Rows from block 16 of the encoder, named by matrix and row number. Each number is 128 + 24 x the weight over its row's rms, rounded and kept within 0 to 255. All counts start at 0. After the name is the row's rms in percent of the matrix's.
# b10: branch 1 pointwise conv (encoder.blocks.16.b1.0.weight, 96x384x1x1), inputs 128-255
b10.50 092 [191 144 121 108 139  93 144 112 147 136 134 144 102 116 108  97 134 127 142  94 170  97 126 164 144 130 103 126 148 102 116 115 163  63 153 104 133 118  94 140 145 139 127 121 137 134 145 134 119 135 142 155 154 117 132 140 131 105 112 117 146 116 140 165 126 164 102  99 116 123 155 134 117 112 108 109 135 121 110 133 124 140 152 128 144 145 138 113 127 164 112 136 161 135 121 152  89 142 137 122 141  95 192  81 122 114 125 126 143 141 189 129 120 138  94 102 105 140 111 125 141  97 170 146 124 133 163 139]
b10.51 098 [111 120  77 104 135 116 106 164  94 125 169 110 128 119 138 103 131 161 128 126 124 173 120 100 131  98 109 148 136 161 119 147 160 131  97  94  96 136 115  98  99 105  97 108 147 143 133 123 110 136 117 131 110  90 101 119  93 100 107 121 115 124 123  86 127 118 107 170 128 104 115 143 139 132 135 123 147 142 153 142 140 120 130 126 174 139 111 174 133 131 127 166  97 111  86 167 126 128 167 123 130 188 110 113 103 112 113 131 136 118 144 125 146 120 136 154 113 126 133 144 110 144 147 157 121 109 124 130]
b10.52 091 [112 111 133 161 148  95 130 117 175 135 129 152 160 133 115 106 134 121 130  95  96 104 132 118 121 104 128 162 124  90 167 152 100 164 152 180 142 136 120 128 131  92 138 114 124 126 156 149 141 173 134 126 148 120 130 138 118 162 116 116 132 110 152 148 153 140 114 140 106 139 120 113 125 128 122 104 141 150 107 148 149 107 126 125 115 104 114 125 130 165 107 129 141 148 121 124 140 151 133 144 116 117 140 148 128  91 127 118  97 118 128 150 120 166 123 129 126 131 122 142 103 113 113 138 130 117 143 147]
b10.53 091 [135 113 158 178 126 168 152 111 134 162 152  88 146 136 140 140 109 157 111 131 156 132  93 164 119 139 159 139 118 138 121 115 128 104 150 148 127 122 140 131 100 150 112 138 132 133 124 103 113 138 100 124 116 139 118 140 135 127 108 120 133 132 144 153 129 174 118 149 154 133 126 142  96 121 149 108 168 125 173 151 122 150 129 137 124 146  77 117 119 139 103  89 131 101  99 135  98 132 168 178 153 177 165 142 164 130 126 114 102 148 125 111 122 111 139  93 139 120 124 132 140  94 130 130 127 134 102 153]
b10.54 116 [155 106 120 108 117 159 141 140  76 115 134 107 130 148 124 144 123 137 155 107 118 111 135 119 155 109 139  86 138 147 130 142 126 117 126 145 137 127 138 133 123 111 180 171 154 101  91 143 105  92 139 135 153 130 134 143 132 140 147 136  89 171 154 168 144 115 152  67  99 155 167 149 119 148 137 157 115 154 129 143  92 137 127 138 130 135 162 116 160 141 172 121 132 133 110 143 155  97 154 128 101 121 114 163 127 110 149 108 131 186 128 127 136 134 137 138 133 153 110 135 136 109 136 138 143 156 142 122]
b10.55 091 [122 123 122 131 122 140  76  85 145 117 123 106 114 149 127 122 106  99 100 128 134 115 135 129 160 134 138 115 117 114 106 123 108 123 106 161  77 114 122 121 137 118 129 126  97 119 134 110 123 126 113 129 114 118 128 104 133 140 149 141 147 110 133 148 137 147 134 112 138  89 106 106 123 101  99 117 144 140 115  92 116 113 120 141 170 131  97 147 128 130 172 153 135 133 148 119 145 150 127 129 130 118 118 110 137 151 150 131 130 142 143 156 122  90 108  91 129 128 121 127 141 119  99 137 144 141 139 179]
b10.56 103 [122 126 136 115 139 132 155 125 151  96  70 146 112 138 137 156 143 137 103 153 134  81 162 134 154 130 119 111 147 135 136 154  90 116 131 101 140 107 141 105 149 114 135 140  68 114 123 107  94 110 122 156 114 159  96 147 152 143  91 148 138 156 116 117 122 114 124 144 120 130 133 147 107 130 140 143 151 140 159 137 124 122 114 123 120 116 141 106 125 129 137 145 117 105 147 111 148 147 158 122 109 126 152  69 127 112 112 123 139 127 115 131 116 128 147 108 121 140 130 104 151 134 125 135 142  81 162 107]
b10.57 094 [118 128 148 117 130 130 104 133  97 149 138 135 130 148 115 126 155 149 126 168 143 131 125 124 180 109 102 133 112 133 139 132  99 153 111 161 154  93 114 115 142 129  99 123 103 101 113 126 135 151 127 135 126 133 114 138 124 136 171 129 137 162 106 128 106 134 117 172 120 144 144 131 125 138 103 146  95 111 155 117 119 133 135 137 134 142 140 139 106 174 142 141 142 133 125 120 134 122 156 100 117  95 137 153 131 137 133 117 129 129 119 136 107 130 103 136 134 121 131  82 140 147 123 133 114 113 139 134]
b10.58 095 [146  95 110 164 156 128 104 140 151 121 176 138 123 130 122 172 111 112 149 158 143 102  84 122 165 117 178 123 125 146  88 123 121 136 112 121 141  91 145 182 119 134 126 135 135 105 114 144  98 148 124  98 156 108 133 119 133 100 112 131 102 121 128 132 200 151 154 110 129 146 133 122  98 113 120 134 147 148 129 116 152 120 133 125 155  92 140 138 131 154 103 134 128 114 128 111 113 132 207 104 127  90 120 141 113 158  83 134 119  82 146 145  92 113 129 120 114 123 135 120 161 112 119 149 145 146 111  90]
b10.59 101 [141 122 130 155 190 115 131 102  79 118 126 120 143 156 139 126 158  75 138 114 142 143 145 127 146 140 125  64 131 140 122 114 143 101 109 107 132 112 137 109 143 120 126 106 133 107 112 140 124 141 143 150 134 132 131 105 123 151 120  93 139 117 101  97 143 122 128 138 186 122 133 117 128 147 122 116 117 129 142 153  90 145 142 140 136 126 171 142 160 164 172 140 177 142 165 159  73 105 147 143 130 132 104 120 162  98 164 112 134 151 137 114  93 158 122 111  96 149 136 115 133 128 138 101 140 164 131 105]
b10.60 107 [154 106 130 123 140 118  97 143 134 185 139 101  90 123 129 110  86 162 124 134 125 166 124 120 160 122 126 101  87 151 139 133 138  92 130  89 136 124 122 164 115 149 115 114 154 152 124 134 137 192  92 114 150  71 143 110 121 119 121 129 116  98 107 106 140  92 103 121  96 167 134 134 121 149 136 136 148 138 156 106 164 166 142 122 163 124 108 117 139 132 137 124 155 123 126 117 155 127 170 124 132 119 165 128 147 118 112 124 135 106 161 153 129 103 140 128 136 160 116 127 133 146 128 141 114 125 144 100]
b10.61 094 [110 123 148  44 147 127 141 158 102 115 129 138 110 116 118 107 140 130 147 113 147 142 141 149 147  38 119 126 115 140 145 100 137 124 104 129 132 124 143 123 143  93 124 118  94  94 132  81  99 148 110 152  93 104  90 129 115 111 146 121 113 154 137 138 124 127 148 158 140 133 117 144 168 124 103 106 153 117 112  80 114 174 154 131 142 143 111  97 119 151 126  97 132 130 121 123 108 113 136 127 130  97 129 133 105 141  77  86 128 123 143 121 147  97 140 161 117 128 129 139 127 100 109 159 135 141  93 139]
b10.62 089 [141 113 120  99 111 118 115 118 147 124 132 172 124 116  98 149 109 170 166 133 110 115 112 122  82 124 126 134 148  97 121  90  99 124 128 135 126 156 132 150 154 119 164 109 131 114 127 148 149 134 159  90 139 134 112 128 129 122  92  93 108 139 125 117 154 118 141 105  96 158 118 132 103 125 121 140 132 134 117 147 174 124 109 126 109 106 160 107 130 119 122 108 120 114 115 115 114 154 146 146  81 146 151 167 114 111 127 153 126 133 103 140 112 131 127 119 114 128 142  94 117 131 105 128 160 152 175 176]
b10.63 095 [139  86 158 117 131 144 135 130 171 143 124 127 194 176 103 115 117  81 154 151 111 155 115 135 124 119 155 122 101 125 156 140 114 158 137 116 120 105 106 124 111 127 128 143 121 118 161 148 151 123  98 127 125 125 116 145 151 109 129 125 160 132 121 195 131 163 142 153 126 101  96 104 144 119 123 123 113 118 153 126 137 117 107 111 143 134 135 136 108  78 102 135 116 154 108  94 153 120 121  83 133 106 133 100 107 132 106 141 132 121 103 108 130 119 140 138 123 117 120 109 125 128 136 155 171 129 127 144]
b10.64 096 [114 129 146 118 125 150 138 101 132 135 144 167 109 144 104 133 104 114  79  99 132  97 121 144 139 149 112 107 132 124 106 119 136 133 113 149 162 119 126  95 141 113 150 155  99 145 140 143 125 135 111 169 132 161 132 124 125 119 137 130 119 107 120 135 125 149 142 106 177  92 120 142 111 138 147 112 143 164 112 134 128 156 119 116 111 142 117 113 120 134  66 124 119 126 100 141 118 121 142 144 141 134 138 154 136 110 106  90 131 124  91  92 149 115  99 161 132 155 145 139 128  97 107 112  92 136 123 132]
b10.65 095 [145 130 115 101 104 122 149 129 106 142 142 170 111 144 113 128 112 122 131 123 178 148 104 143  89 118  97 143 131 105  93 149 129 154 161 172 145 126 107 104 167 110  94 108 115 170 103 139 122  88 109 147 137 144  98 142  93  84 167 133 155 142 116 133 117 139 130 143 153 170 168 155  93 100 137 121 130 125 129 135 157 149 138 116 111 143 138 124 127 140  78 147 126 116 117 128 107 112 104 155 115 126 162 111 156 173 119 122 150 133 106 109 117 131  90 124 100 130 146 130 131 132 141 108 120 150  90 137]
b10.66 102 [129 118 121 122 134 137 154 131 133 124 136 119 171 131 153 123 118 144 145 127 125 143 142 115 154 149 137 114 113 108 143 131  86 117 139 136 102 126 170 131 136 120 120 115 127 148 110 130 143 104 124 124 115 145 134 116 149 130 149 135 146 123 147  98  85 122 141 150 126 136 135 155 134 126 140 129 130 116 140 132 139 124 121 126 111 130 130 136 107 145 105 125 104 146 104 147 116 148 141 113 131 122 110 126  86 113 134 142 130 118 141 117 144 144 120 124 154 127 133 139 147 129 114 118 152 114 138  91]
b10.67 109 [134  89 159 145 153 122 144 141 110 167 141 107 108 170 118  97 106  91 111  82 125 137 134 134 122 121 113 122 110  90 115 155 169 111 173 136 141 149 148 182 128 137 100 113 160 119  94 142 141 147 174 179 115 128 123 139 140 114 120 119 136 134 146 148 158 107  78 101 208 154 114 125 131 139 140 128 149 139 132 154 115 154 151 136 151 154 111 139 129 122 126 122 181 112 107 135 119 135  83 145 183 142  99  61 129 182 104 125 126 152 149 103 129 131 181 112 178 114 126 144 119 170 142 107 129  96 161 144]
b10.68 103 [138 149 100 124 119 129 124 106 124 159  89 145 128 158 104 130 129 129 148 118 171 115 152 103 133 114 115 134 122 116 137 116 125 150 111 150 105 154 119  90 140 144 147 105 126 140 145 110 136 131 128 131 147  83 111 101 138 123 111 142 167 144 103 107  96  98 127 120 171 147 130 150 140 113 105 161  91 168 141 121  97 112 120 145 133 115 121 120 157 119 105 125 108 132 135 160  97 133 105 151 160 120 167 138  98 164 122 161 146 140  97 126 124  86 151 134 156 104  98 141  93 135 113 110 139 115 131 109]
b10.69 096 [103 108 142 180 123 132 116 122 160 130 135 110 120 125 123 144 152 119  97 117 145  90 125 165 114 124 148 179 144 130 122 120 106 138 122 125 131 138  97 121 122 128 126 104 117 132 139 152  87 122  99 110 126 109 117 139 116 133 164 101 134 109 140 131 119 110 144 138 115 114 105 109 157 105 137 125 112 147  97 129 109 125 133 130 119 126 121 126 117 131 126 129  83 101 106  76 160 130  99 118 134 103  88 148 153 157 109 108 176 154 127 122 126  80 166  98 138 130 133 143 133 131 144 100 125 128 147 138]
b10.70 092 [138  87 115 126 134 126 130 134 112 115 137 134  95 111 119 118 125 162 120 119  95 123 131 144 141 119 110 110 141 128 136 124 110 135 152 153 129 117  90 153 119 114 139 118 130  98 101 111  94 130 139 136 115 118 117  94 105 154 128 105 136 154 126 140 142 117 122  79 187 137 114 154 127 145 101 147 113 170 130 147 141 135 132 126 119 128 111  78 138 195 148 105 104 136 136 142 115  90 133 123 170 134 106 145 142  92 136 123 129 140 117 164 105 142 127 139 107 132 167 163 107 138  97 177 133 140 146 115]
b10.71 096 [151 110 123 150 118  85 126 120 152 143 117 122 130 127 157 166 115 120 113 126 126 118 113 114 132 132 128 156 152 130 134 138 141 128 100 147 117 121  94 127 139 163 112 117 144 119 141 143 118 156 132 147  59 128 124  93 119 106 133 141 120 128 136 145 114 153 151 123  96 123  94  98 120 139 125 144 139 108 127 133 103 121 127 105 117 136 115 145 139 108 119 128 118  88 128 130 142  76 114 136 106 126 138 137 115 133 174 114 131 156 140 135 125 111 125 124 107 144 154 109 121 136 106 125 137 122 115  96]
b10.72 090 [134 104 137 156  86 132 109 125 139 140 142 127 136 131 124 102  98 140 128 140 113 154 160 128 108 121 131 156 136  87 135 163 147 158 113 155 113  48 118 153 163 109 172  89 106 162 165 113 102 127 124 103 174 156 144 144 122 137 132 148 137 137 147 137 161 136 114 140 155  97 151 102 123 149 134 144 155  98 123 134 150 142 138 134 104 125  97 121 152 117 110 147  95 130 140  60 125 116 138 107 151 148 139 109 116 115 107 128 126 133 116 123 138 158 126 124 121 126 128 160 116 106 138 136 107 121 149 114]
b10.73 109 [165 144 113  93 130 126 119  91 144 117 135 160 131 119 107 128 117 136 106 119 155 153 140 119  96 128  91 143 136 136 177  94  89 115 140 107 115 131 101 111 125 143 122  89 137 113 116  99 107 114 126 132 153 103 124 119 141 110 117 109 148 100  95 136 106  65 135 152 133 131 130 136 102 106 140 153 121 146 153 135 122 130 106 129  98 136 116 121 115 128 108 149 126 142  96 147  99 150 134 126 143 113  95 114 142 161 139 121 123 103 106 118 149 123 132 121 187 153 118 134 100 151 133 117  95 112 145 121]
b10.74 097 [137 141  61  68 102 129 130 119 124 102 127 138 132 141 128 134 102 135 145 111  86  90 151 122 155  94 115 114 135 125 142 126 149 121 104 116 147  61 124  93 158 156 132 106 161 125 140  97 144 164 123 129 109 114 155  87 112 160 126 120 132 133 140 128 116 133 140 146 151  99 111 114 149 126 124 126 126 151 138 126 118 122 113 137 137 150 128 124 129 146 133 159 120 140 110 121 137 113 106 136 135 133 110 128 126  90 131 132 136 131 123 135 155 132 115 131 134 149 166 140 122 121  90 161 123 122 138 146]
b10.75 108 [144 112 127 103  58 138 149 114 139 139 144  98 102 128 134 110 138 117 122 119 106 117 113  74  86 172 141 199 127 126 138  82 130 159 153 146 134 126 135 109 138 117 118 136 122 145 135  81 112 113 133 120 120 180 108 153 135 136 161 132 133 141 144 161 127 142 173 178  95 110 123 132 150 123 135 156 137 135 108 156 119 102 132 142 126 140 117 160 109 133 126 121 119 144 149 109 130 123 138 153 169 140 120 171 132 165 133 170 120 154 128 147 134 149 142 123 124 129 133 156 119 160 141 125 136 156 121 115]