A small image FSQ autoencoder, trained from scratch.
Training: normuon at rate 0.0022, 2900 steps, batches of 96.
Data: trained on Sentinel-2 satellite tiles (TerraMesh), 36250 training examples, 7.7 epochs.
Rows from block 17 of the encoder of a small image FSQ autoencoder, named by matrix and row number. Each number is 128 + 24 x the weight over its row's rms, rounded and kept within 0 to 255. All counts start at 0. Numbers have three digits each. After the name is the row's rms in percent of the matrix's.
After each channel's rows are labels from the 100 images, of 14976, where the channel reaches its highest value: "responds to" is what is common among them. Only what is clearly more common there than usual is listed. The data: Sentinel-2 satellite tiles (TerraMesh).
# r30: branch 2 reduce pointwise conv (encoder.blocks.17.r3.0.weight, 96x384x1x1), inputs 256-383

r30.95 102:124138101141143125109149104150112129113133147080093146129131140115141108099117094112171132131177139166156117127143106124128075167127111146148055110089122126117142125132091109124097149105125125123153131082170109113154127094123108122151135112108147123160121139106131146179110128128101143122158121143127154103118132133124110134153141156141117127114179129110119094150125152166162059141152
responds to: snow or ice; main land cover: snow or ice

r30.34 100:090131115089129126136166148159108136130131125119112118114140144140168085122127091163116180145159068112133088094113153149117136134122127111149120115092181141132149152150087142120154138171117160146109164106108144100150169106136144170123134158121113086153131129085139114152135128137093143169144101133121139136114116116136136143125142113093102161162115122125129146108135122131102143140129
responds to: snow or ice; main land cover: snow or ice

r30.38 108:127110133157137123113116144125148131140146137137128125133131135124102111122128154149120132174130115113139098132163159130146103129139145105127090127122113121140127115137109118107115088137132132136095131130145144144115144139133178154121116120118125113134099149090105127152132136122148097114110147111142107149124105185089120076143131172178140134144114120111079091135112141119128121147141
responds to: snow or ice; main land cover: snow or ice

r30.22 101:148145103120131132111182145169121138105120118139101109130114111116136130135120133104116125088137103121145095128117136113091104139095140133137132131133157149117123135128136153117122124136121173144142116112118117175143149122104158125137164137132119128127098164143120129142105169178114156164058148131133140107107092142117135120130129129125142122173127121109108168114131134128179142127121
responds to: snow or ice; main land cover: snow or ice

r30.54 100:148129133133129090122122134152132112156109123149106129125105123147130116122133140108158105099127147163100127136140136152094151122112109136124123126121145118119148138115108114148112108126126142100115129116146118132146130105160109120127150176116097098114103141158139129127111159137137131158109148094113122116138113070121127126132124125191116110148119130117138155121114140107146116125128
responds to: snow or ice; main land cover: snow or ice

r30.76 102:144121144125131115117138123120127123144129127110135104132097134114145147137131119141145129126143156124121141154140122150138163144122149105129121158129122145147151151097141142145117107104127113116146128099138168097139109114131136153162147170132147136127157147124148154135126151149152116158120079100112128143137101135139159119141132156150121135132139115090152099121132152131139151115152
responds to: snow or ice; main land cover: snow or ice

r30.89 103:151150121130113179143181130141133122141112106089126128146138145157113111118133121136108130145109135126166110142172133110096191127120120135136140124088128140093144140116149112134117105135133137116112119108112162125182076161122154124093108105136144137131136110120115131140175094150115187120124078162102164106113051099143127140129128142139117134129145143162137080139102141156159135135103
responds to: snow or ice; main land cover: snow or ice

r30.69 102:154149128119154144144145129138144107116126101110112119111147148133140111147100169120172121138137119109123142096103118123141126095125132174131124088145111104100142124115117176139175115121157122104125142150120132150128123152129117120122112136145129113118142164134130155136118130150112146117099130124117138135142135120134150148141127167154125138146109129160098091116141109142109117118119
responds to: snow or ice; main land cover: snow or ice

r30.61 103:130148128141118143122130141118139152128132133112106111124133121156124150128119104172106144119129110118129121136125133122125155145135137135146167120108148147153127154134133132119104118103102135133153118112116159125128129133161127112134141114126138138100145114106115105076134097116083110152115141094181113099156153108099138142105110120114147099132127110098142125133133115133097133145120
responds to: snow or ice; main land cover: snow or ice

r30.9 105:114094124124129103121101143107137121153100121110139125170162155137150116156139094145108148141122127141132078126149127153108146116100129125153102161162126133151122108165161165103158092127136154155175158143128122140123120120147128132121129162108123121149091134110093144167108127136117153113132099143112145075117134152128128137145125122143146124091137152139098132128143112129105115142130
responds to: snow or ice; main land cover: snow or ice

r30.52 099:110182117116139151151147117116132140152130125147122115138151149141127144110130096106093126140124134132107133132107128191141101147154159094104117109121143116129127169137142058144120149130113130093121148165135147140181156135123168132146118146110099147138139129127142125134110132173133168155123125144125149096128187142169142153138122138156110136139140117119128150113127135153146143115122
responds to: snow or ice; main land cover: snow or ice

r30.91 102:132087151121136115142148145121122135112157120125136158140123111128133137140144102144107122154149131149153120130106120158134116140126132136110131084119190171114160130104139135164100136101124146099111130143102075132136110128098147140144126136145119122113160150123135136090136166121147160119153140119141096146145161108122163144168161112145117130115124147145139146108159149148156104123137
responds to: snow or ice; main land cover: snow or ice

r30.33 100:103136152129134100100135112150140112097120170126097115131127053130119123143086118149132131124154089103129121108143126131100138123127110102119102131096117139107108110135113102088178075128130115136157154136098087158124110105133127116150097123109162087108127104093100115146109098138155127140112165155124117102114105112107133110136133103108141132140085123149152113144121109118119143110125
responds to: snow or ice; main land cover: snow or ice

r30.68 094:146128136132125169113125150160148116134149169101115149131131136125157103141108126137116123129108100109114145138104134108112106159108157123096086091142135174138112126091087117147123129142121135145100123136162132117149157108130123147140111089192136132150143109142138161139130124100160142165146128110126149146121130171129114136162139156105136139118106149129148099143151086159097129116123
responds to: snow or ice; main land cover: snow or ice

r30.11 091:130134139130142115115148119106110129165117113155115149107126111124113132154134122167133139102101120151137120112140132147096148146127126101177123160127172134132108143114086109146150147115124119136147130162157151112177127142119126166115137136115094154119151115115103138132136131087141110143149140145153144120114119156129202122112091144053131139151101148103116104139157112173149162139162
responds to: snow or ice; main land cover: snow or ice

r30.77 097:132081127134117125137091148105097110114131139115173109120149121110111155140116118138137165140129117101146095106118077128150135158117113117133075116086104127110165118147145098163134159128125135115131140110129142133144142118142124110148140069172132102121102114154154077183151124118107136122126117126123116140136096109127124083132162149139105138173131110138115094131113129144143119110102
responds to: main land cover: rangeland

r30.30 100:155123136114128111128137121130136106130143137127118119137147158137144118100119153122117117119140113153149118118148097145101127141108162083121126123161125130126128124107124117106141125141150148095126150114142143122132139096104126118136075136080131109125109100091088129137130124109113082110108116127109159170133111182164145123172118146129112108162108096127103070126146158096110104108102
responds to: snow or ice; main land cover: snow or ice

r30.6 099:114133103125073125123137141124097147111129112167134115127132157134137131164154143161175133124115116138133166115121108114131131104087133097136139148100125097159126131133138119118138128157130175148134140110142089134141172117154159156144129159127117127144142121133156134138131137112093089191127107120111126145139182126103129120098139120163088132099121125159098118111130149121118113140117
responds to: snow or ice; main land cover: snow or ice

r30.82 100:150098141166118164144144132153102163143121131110117108137123117118100113105129149148120152120161130133150133124148121116104121110132170090125159175154139120119140147147095107122133134140120150155105144120161107135119128135169149093136108095125117111109127100124127138143147129153139187117156148170109151131133143144152150131130090118116126106162161139117117099126129111124135123128092
responds to: snow or ice; main land cover: snow or ice

r30.66 099:135120128123129117102120146118158105160102103140122154109144134127076150163111119142132118137140114139124114118168084109085110142130120096179110146087110147120134115123183117133162166137118136101153152116121119118163129140106103163104127122096132098106116111123105109134161148148148096135133139130121102185119129069096126123112106139184132110121148138116118110145117163125109120130109
responds to: snow or ice; main land cover: snow or ice

r30.20 098:144127115118083127122110105095111118132139119145127134108128144112123112117142138119129112152142139140118134120124113100175151134131125139123082165090131132143158168142126103155091122118156111119089171169135163088176156121132120141109099118140097118158130121119130096155120099131157117162109092119150131102109125106144078141114140107135114148121164157126110083119120118134151136124130
responds to: snow or ice; main land cover: snow or ice

r30.28 097:091121143108120164108126148130140126098136128126161163134145175148118124169119132165123131141134116146103125139109137148137075100124128117121098068138093153104137147174139121093154133135141126126148090118122148153139184125111150112139144141106106144125125126129153091134141140110086098121104123132145129143116154126126137118117133134120135126140137111117088138116111111142151136101112
responds to: snow or ice; main land cover: snow or ice

r30.48 102:131151119106128132170124152122106060102108152126124128086145134125146117117137134157128144146142136100101101133142109135142122133133106122158111125131126151131092136102111111161145127115121141120118127147110127128130129146146117106155119153088115128141123169145138177125099111104157152098143094114142170121083136170106128127168102159128125101143108112139122193112144139113143115172171
responds to: snow or ice; main land cover: snow or ice

r30.79 109:166140177115147163114152139144120124121170101117151100110123098113142135117131152135157125134139115119131111120070116146097126144151166124175118096109126093118143134154145163102131126140136122147136138117106159153092126093098116119109121135105096150130115123137126121146152112132149127115140130134135142153140120130124112133129113124146141125102125117105114138126166124104099138142156
responds to: snow or ice; main land cover: snow or ice

r30.45 096:122073139148128147123119128166132108125149120109162135104148173129110118138091141085125115108124154162135113120135137164097126118156094121096160145122122153156114092127159148139114108138138137122081124118191103122139134118134153173165102129121093173115113132146150098140110145131115154121095139082151093112136098130152159107140093116127122143140147128093141160114138146124132151158102
responds to: snow or ice; main land cover: snow or ice

r30.10 100:110090150115120125137124119137122126142132106095122163163137143125098147134144114104120116138110124112165126142134114115132114122150148108138157104174106089141131148145137120140093099143148135170141107120127143130152133110100122143109143113153149142137146123131122115125145115153149120106118137153113133111124153104142110111142146090134125147120140125110141119124127107120110100108130
responds to: snow or ice; main land cover: snow or ice

r30.26 092:122129122159141149132128117168165133121143118140135113124094168110162172126151112116139108122138096166146157141136153151123171165117128094125107160119157103115129138148154184190138125149111158114142150105182088146154172102130109136125130159094129130122154137130111165110141113114120141111133138138132138151118132101122155138125170151127133121106133098094128168133140134126122133098093
responds to: snow or ice; main land cover: snow or ice

r30.25 101:141088124128112123122121140130138168130135142146154126152110141148130132152137158155145129141127151084135168157126109151154168160127185123128131118129172160098110124141159150108128129113175098095119095137132163150122123124135136134144151129159086136117154144173139134135166112133167123127139137116185131127129163141119091144100109113131131106111127139147121146086126134167095121130128
responds to: snow or ice; main land cover: snow or ice

r30.23 099:136131145165119123110098185144164112139154127147147137109140129129100102106107128113109123162115131144147121114127163134139129125099086092164140138192108109119141120142138096133110096125112130149117121147128122156142112135124123152137148136152113104109116120150111131130115097125136145103096121133137156153150177157104119096120113147147162142152107100158133120106107088122146164100138
responds to: snow or ice; main land cover: snow or ice

r30.60 097:158097134167086129104136162166145108132137108149091114115126141146110122124122114106123122143128125159090112087163161167122119126137129114119162130088120111135130127137109090130150117147121163135138161145181146118104143147175147102132116149118153131123088152134113103186103128119135148154105155138123124146150115105098144084126139124121139146149081108119110120157110116109132116136143
responds to: snow or ice; main land cover: snow or ice

r30.75 105:145135131144136095115095129107122103115143136146115119124132133152141139161103109086146151121103131122131158142118131124130159136129112155114113140157118123128110125134147103143125141120150099099128119119127168126133123089164114127101110087153138106153133117147115119157161123167119134143114140155140141182158110125141118112141142114145104120105179105124101082137132111122108144133111
responds to: snow or ice; main land cover: snow or ice

r30.86 100:133134150137134112148111132115155091142128118128175131155139153123159128127160122121127128123134145153129149136122127136150114124081170100138151156061138121144147130095132143142128103143139128189180187124167061117154126144103123126126122121124130134103124131152125115187119109152167127203181146127180140213157140110143143152138183131171083130110174121112117153120140144136147134113122
responds to: snow or ice; main land cover: snow or ice

r30.16 101:132133136125133117130129145089127113147124098122160110134132114124121148144099111131119156137108123112141106162127148144110115135132132116113090160174112127134109144127147125157083118125142117157123135123141102136120121099104143141114142147117116106097168112133080134129130140120118130114090133123101138128119154152151149132139129112127148115139119125100122132130150162107109122146142
responds to: snow or ice; main land cover: snow or ice

r30.4 097:155168121136116127086107141191074115137154122163109150109144159127131138115129131130130148126162124124123133150080105142092138074145157096105125130095136122116156139165088137130083185156121130157139167179149104149066135127119126146142128110157103106161112143151119116148119112130113139139139119172157136133136106142120135146094110140090136138113160151104132122146089136127109129111124
responds to: snow or ice; main land cover: snow or ice

r30.2 101:132113132145117150129134119145124142123150128113130135163155152149111129111148100141112083104125128140114133135134122126098136122107093148121132143110150146140175117149102128132150147126146133093121117154108122163141127138088106142127115130111090120122136138113178141118145135138108140123139087128119134099115112130123129126135152142135096143139116149136138134108116150122131114131101
responds to: snow or ice; main land cover: snow or ice

r30.43 099:129132128110096130102093147112121124137130106112146109149150149120182149122121120141161135143111148087115157116100162126149135122134121141143134169096119130141116143133150128098154198143154124122159110156130133109145129109071139155142107080179133170134143115167119121137112141116092154152158142126139140127153134148112157136090118140141116134116173100149113149145130147117083139100102
responds to: snow or ice; main land cover: snow or ice

r30.31 105:115132159101124141121141114141110108134131124161116123125136142102121086104103145128118122125096153123122115128096141127111132098101151124140124075151147140165137130117102129087150128113130123163129144110089098135142093149129101107131122156127159121109149115131152115135117120124112123160125097190113134133123124131145104112131123139138131101135132153124133123132114167134135122126149
responds to: snow or ice; main land cover: snow or ice

r30.46 103:121144115136112122110112142123117132136113124091143171134150102136131130127125115121102119133155093121172160150133144110158090099144137138114126161116141117083127093112142075134104117127149101109103147125112083103162136112135098126127139105120134112113103153122123116166127139170166166098091131148133115193118128111129107104101139117174119165130115118149141117115121094093099158113115
responds to: snow or ice; main land cover: snow or ice

r30.88 103:125123113178121124153122166119184105122141139158132131163148095115163096105114145086140137109114162116139125115118168100138161168130134144110124134149119108119136112130081087122158145115105115132111140138143175148119126115162138134124118111143130103150167120167170111167121144091156146141115120156144134147128139132111127123136133114138111143150161159140145110142118117135124141162126
responds to: snow or ice; main land cover: snow or ice

r30.15 098:118110090118084129127146110151133106157090122108162111094165114117119134127112135090087151129123095100115115122150127136114122106127124127106134130109112163099119125133151126120129101096108098100168107107099143151103159139127119132133114153131125145147141170171139114133107135158104167128108131118128126154112139113136151165145151134118150132164093116132137116104111154131124140126113
responds to: snow or ice; main land cover: snow or ice

r30.63 103:143115114156130113131147110117131099151113114130104144163118105139136130121116154138128137123145099120149116089132136098141129139103144139135162137162080135155141114120080125157159151097130082127134103108129121158108106101160132077133122148131135088130140150131133144154133131124152100101139160144111113112113111102146129149092120123175125138115114141113123163128124148124110091147137
responds to: snow or ice; main land cover: snow or ice

r30.3 102:130128120066137124124143109101151108117123116134148119143112082155108107129119128142126108122126128108131158153131114136110121096123142126134142141158103176124122151139117121131107135127167124123112113109132120085152112151121085128128118130117107113124135133127107101145130099159150143170087124122124163150104122086101153120105137144140147132136148153118151124130145140104140139145130
responds to: snow or ice; main land cover: snow or ice

r30.5 108:134144135165118096132113119137127085113116146146131147107118116116096121149154151122154178121077157107125129131140115119130099113129109139127111146134100113123111108120133107114096134126113083132117122150094106145129118133082141095135105133140135118120129154113154186128103120131095168145136134152132154084122136140152133092148120133124108133159137160169107116167131166122134137122106
responds to: snow or ice; main land cover: snow or ice

r30.17 100:133129134137141135127143124147136168116143139142107110134141123138100135145109120132127145119099092135119119112122137129117132137140170102145104117098124089127138132134131133128155143088120124110169155130151118145123128113096131130119119103133138166147143126143154137104153117129112113138158143139155097123130155122093115140140154147103142152141086105126137121119118134108133088120132
responds to: snow or ice; main land cover: snow or ice

r30.35 103:140167123111114127084109137145185154121133166144169118153132149128172107113120168150147109160113140136130136100123161110101117134135133126154143130161104133131125117155159127144113110177125110139135142111149138162140101137130125126126141153132155150118124104161130135135158136150131138126111155128122115178162101142125107128119119112128123146148141126131128111120138117132132107146148
responds to: snow or ice; main land cover: snow or ice

r30.49 097:149116132149135187126155127134137135067159113116075147120138179148136158098092142137134078116106083153132133078131125118138103146138133131163104110150131150127148133127152127137177137090099150100133162149138111133154120192165121112151104138121131128124165097137073122102140135113157140132112134105104112121133131136145109142136154129125105127120124110136118145130115165134106158134138
responds to: snow or ice; main land cover: snow or ice

r30.0 106:112142125142120147135074170111136146140135145128168105144154120125118091167098146077135132124115123121114109128115108120142126129123167114132104135106159133139129125128129132110109116133117112119143113141121126100127124104117133139145161087131115121133153135175172136130138158088121148117095155118130106119107128182119130089101143126132110126127142140143113137123067149132123134120119
responds to: snow or ice; main land cover: snow or ice

r30.19 094:166150141116091130121108129117133116159166125153146105128132175122091117155146090127124096136123111103134116144118148114168130127155124138127115165157110100146099165136127120117128119146146147174137100131170100120125153146115130173101168104144133173105172159126128174154167165114144123141118186101149131132136112115166151147132109162167127104170175145145167147134122097137177133107093
responds to: snow or ice; main land cover: snow or ice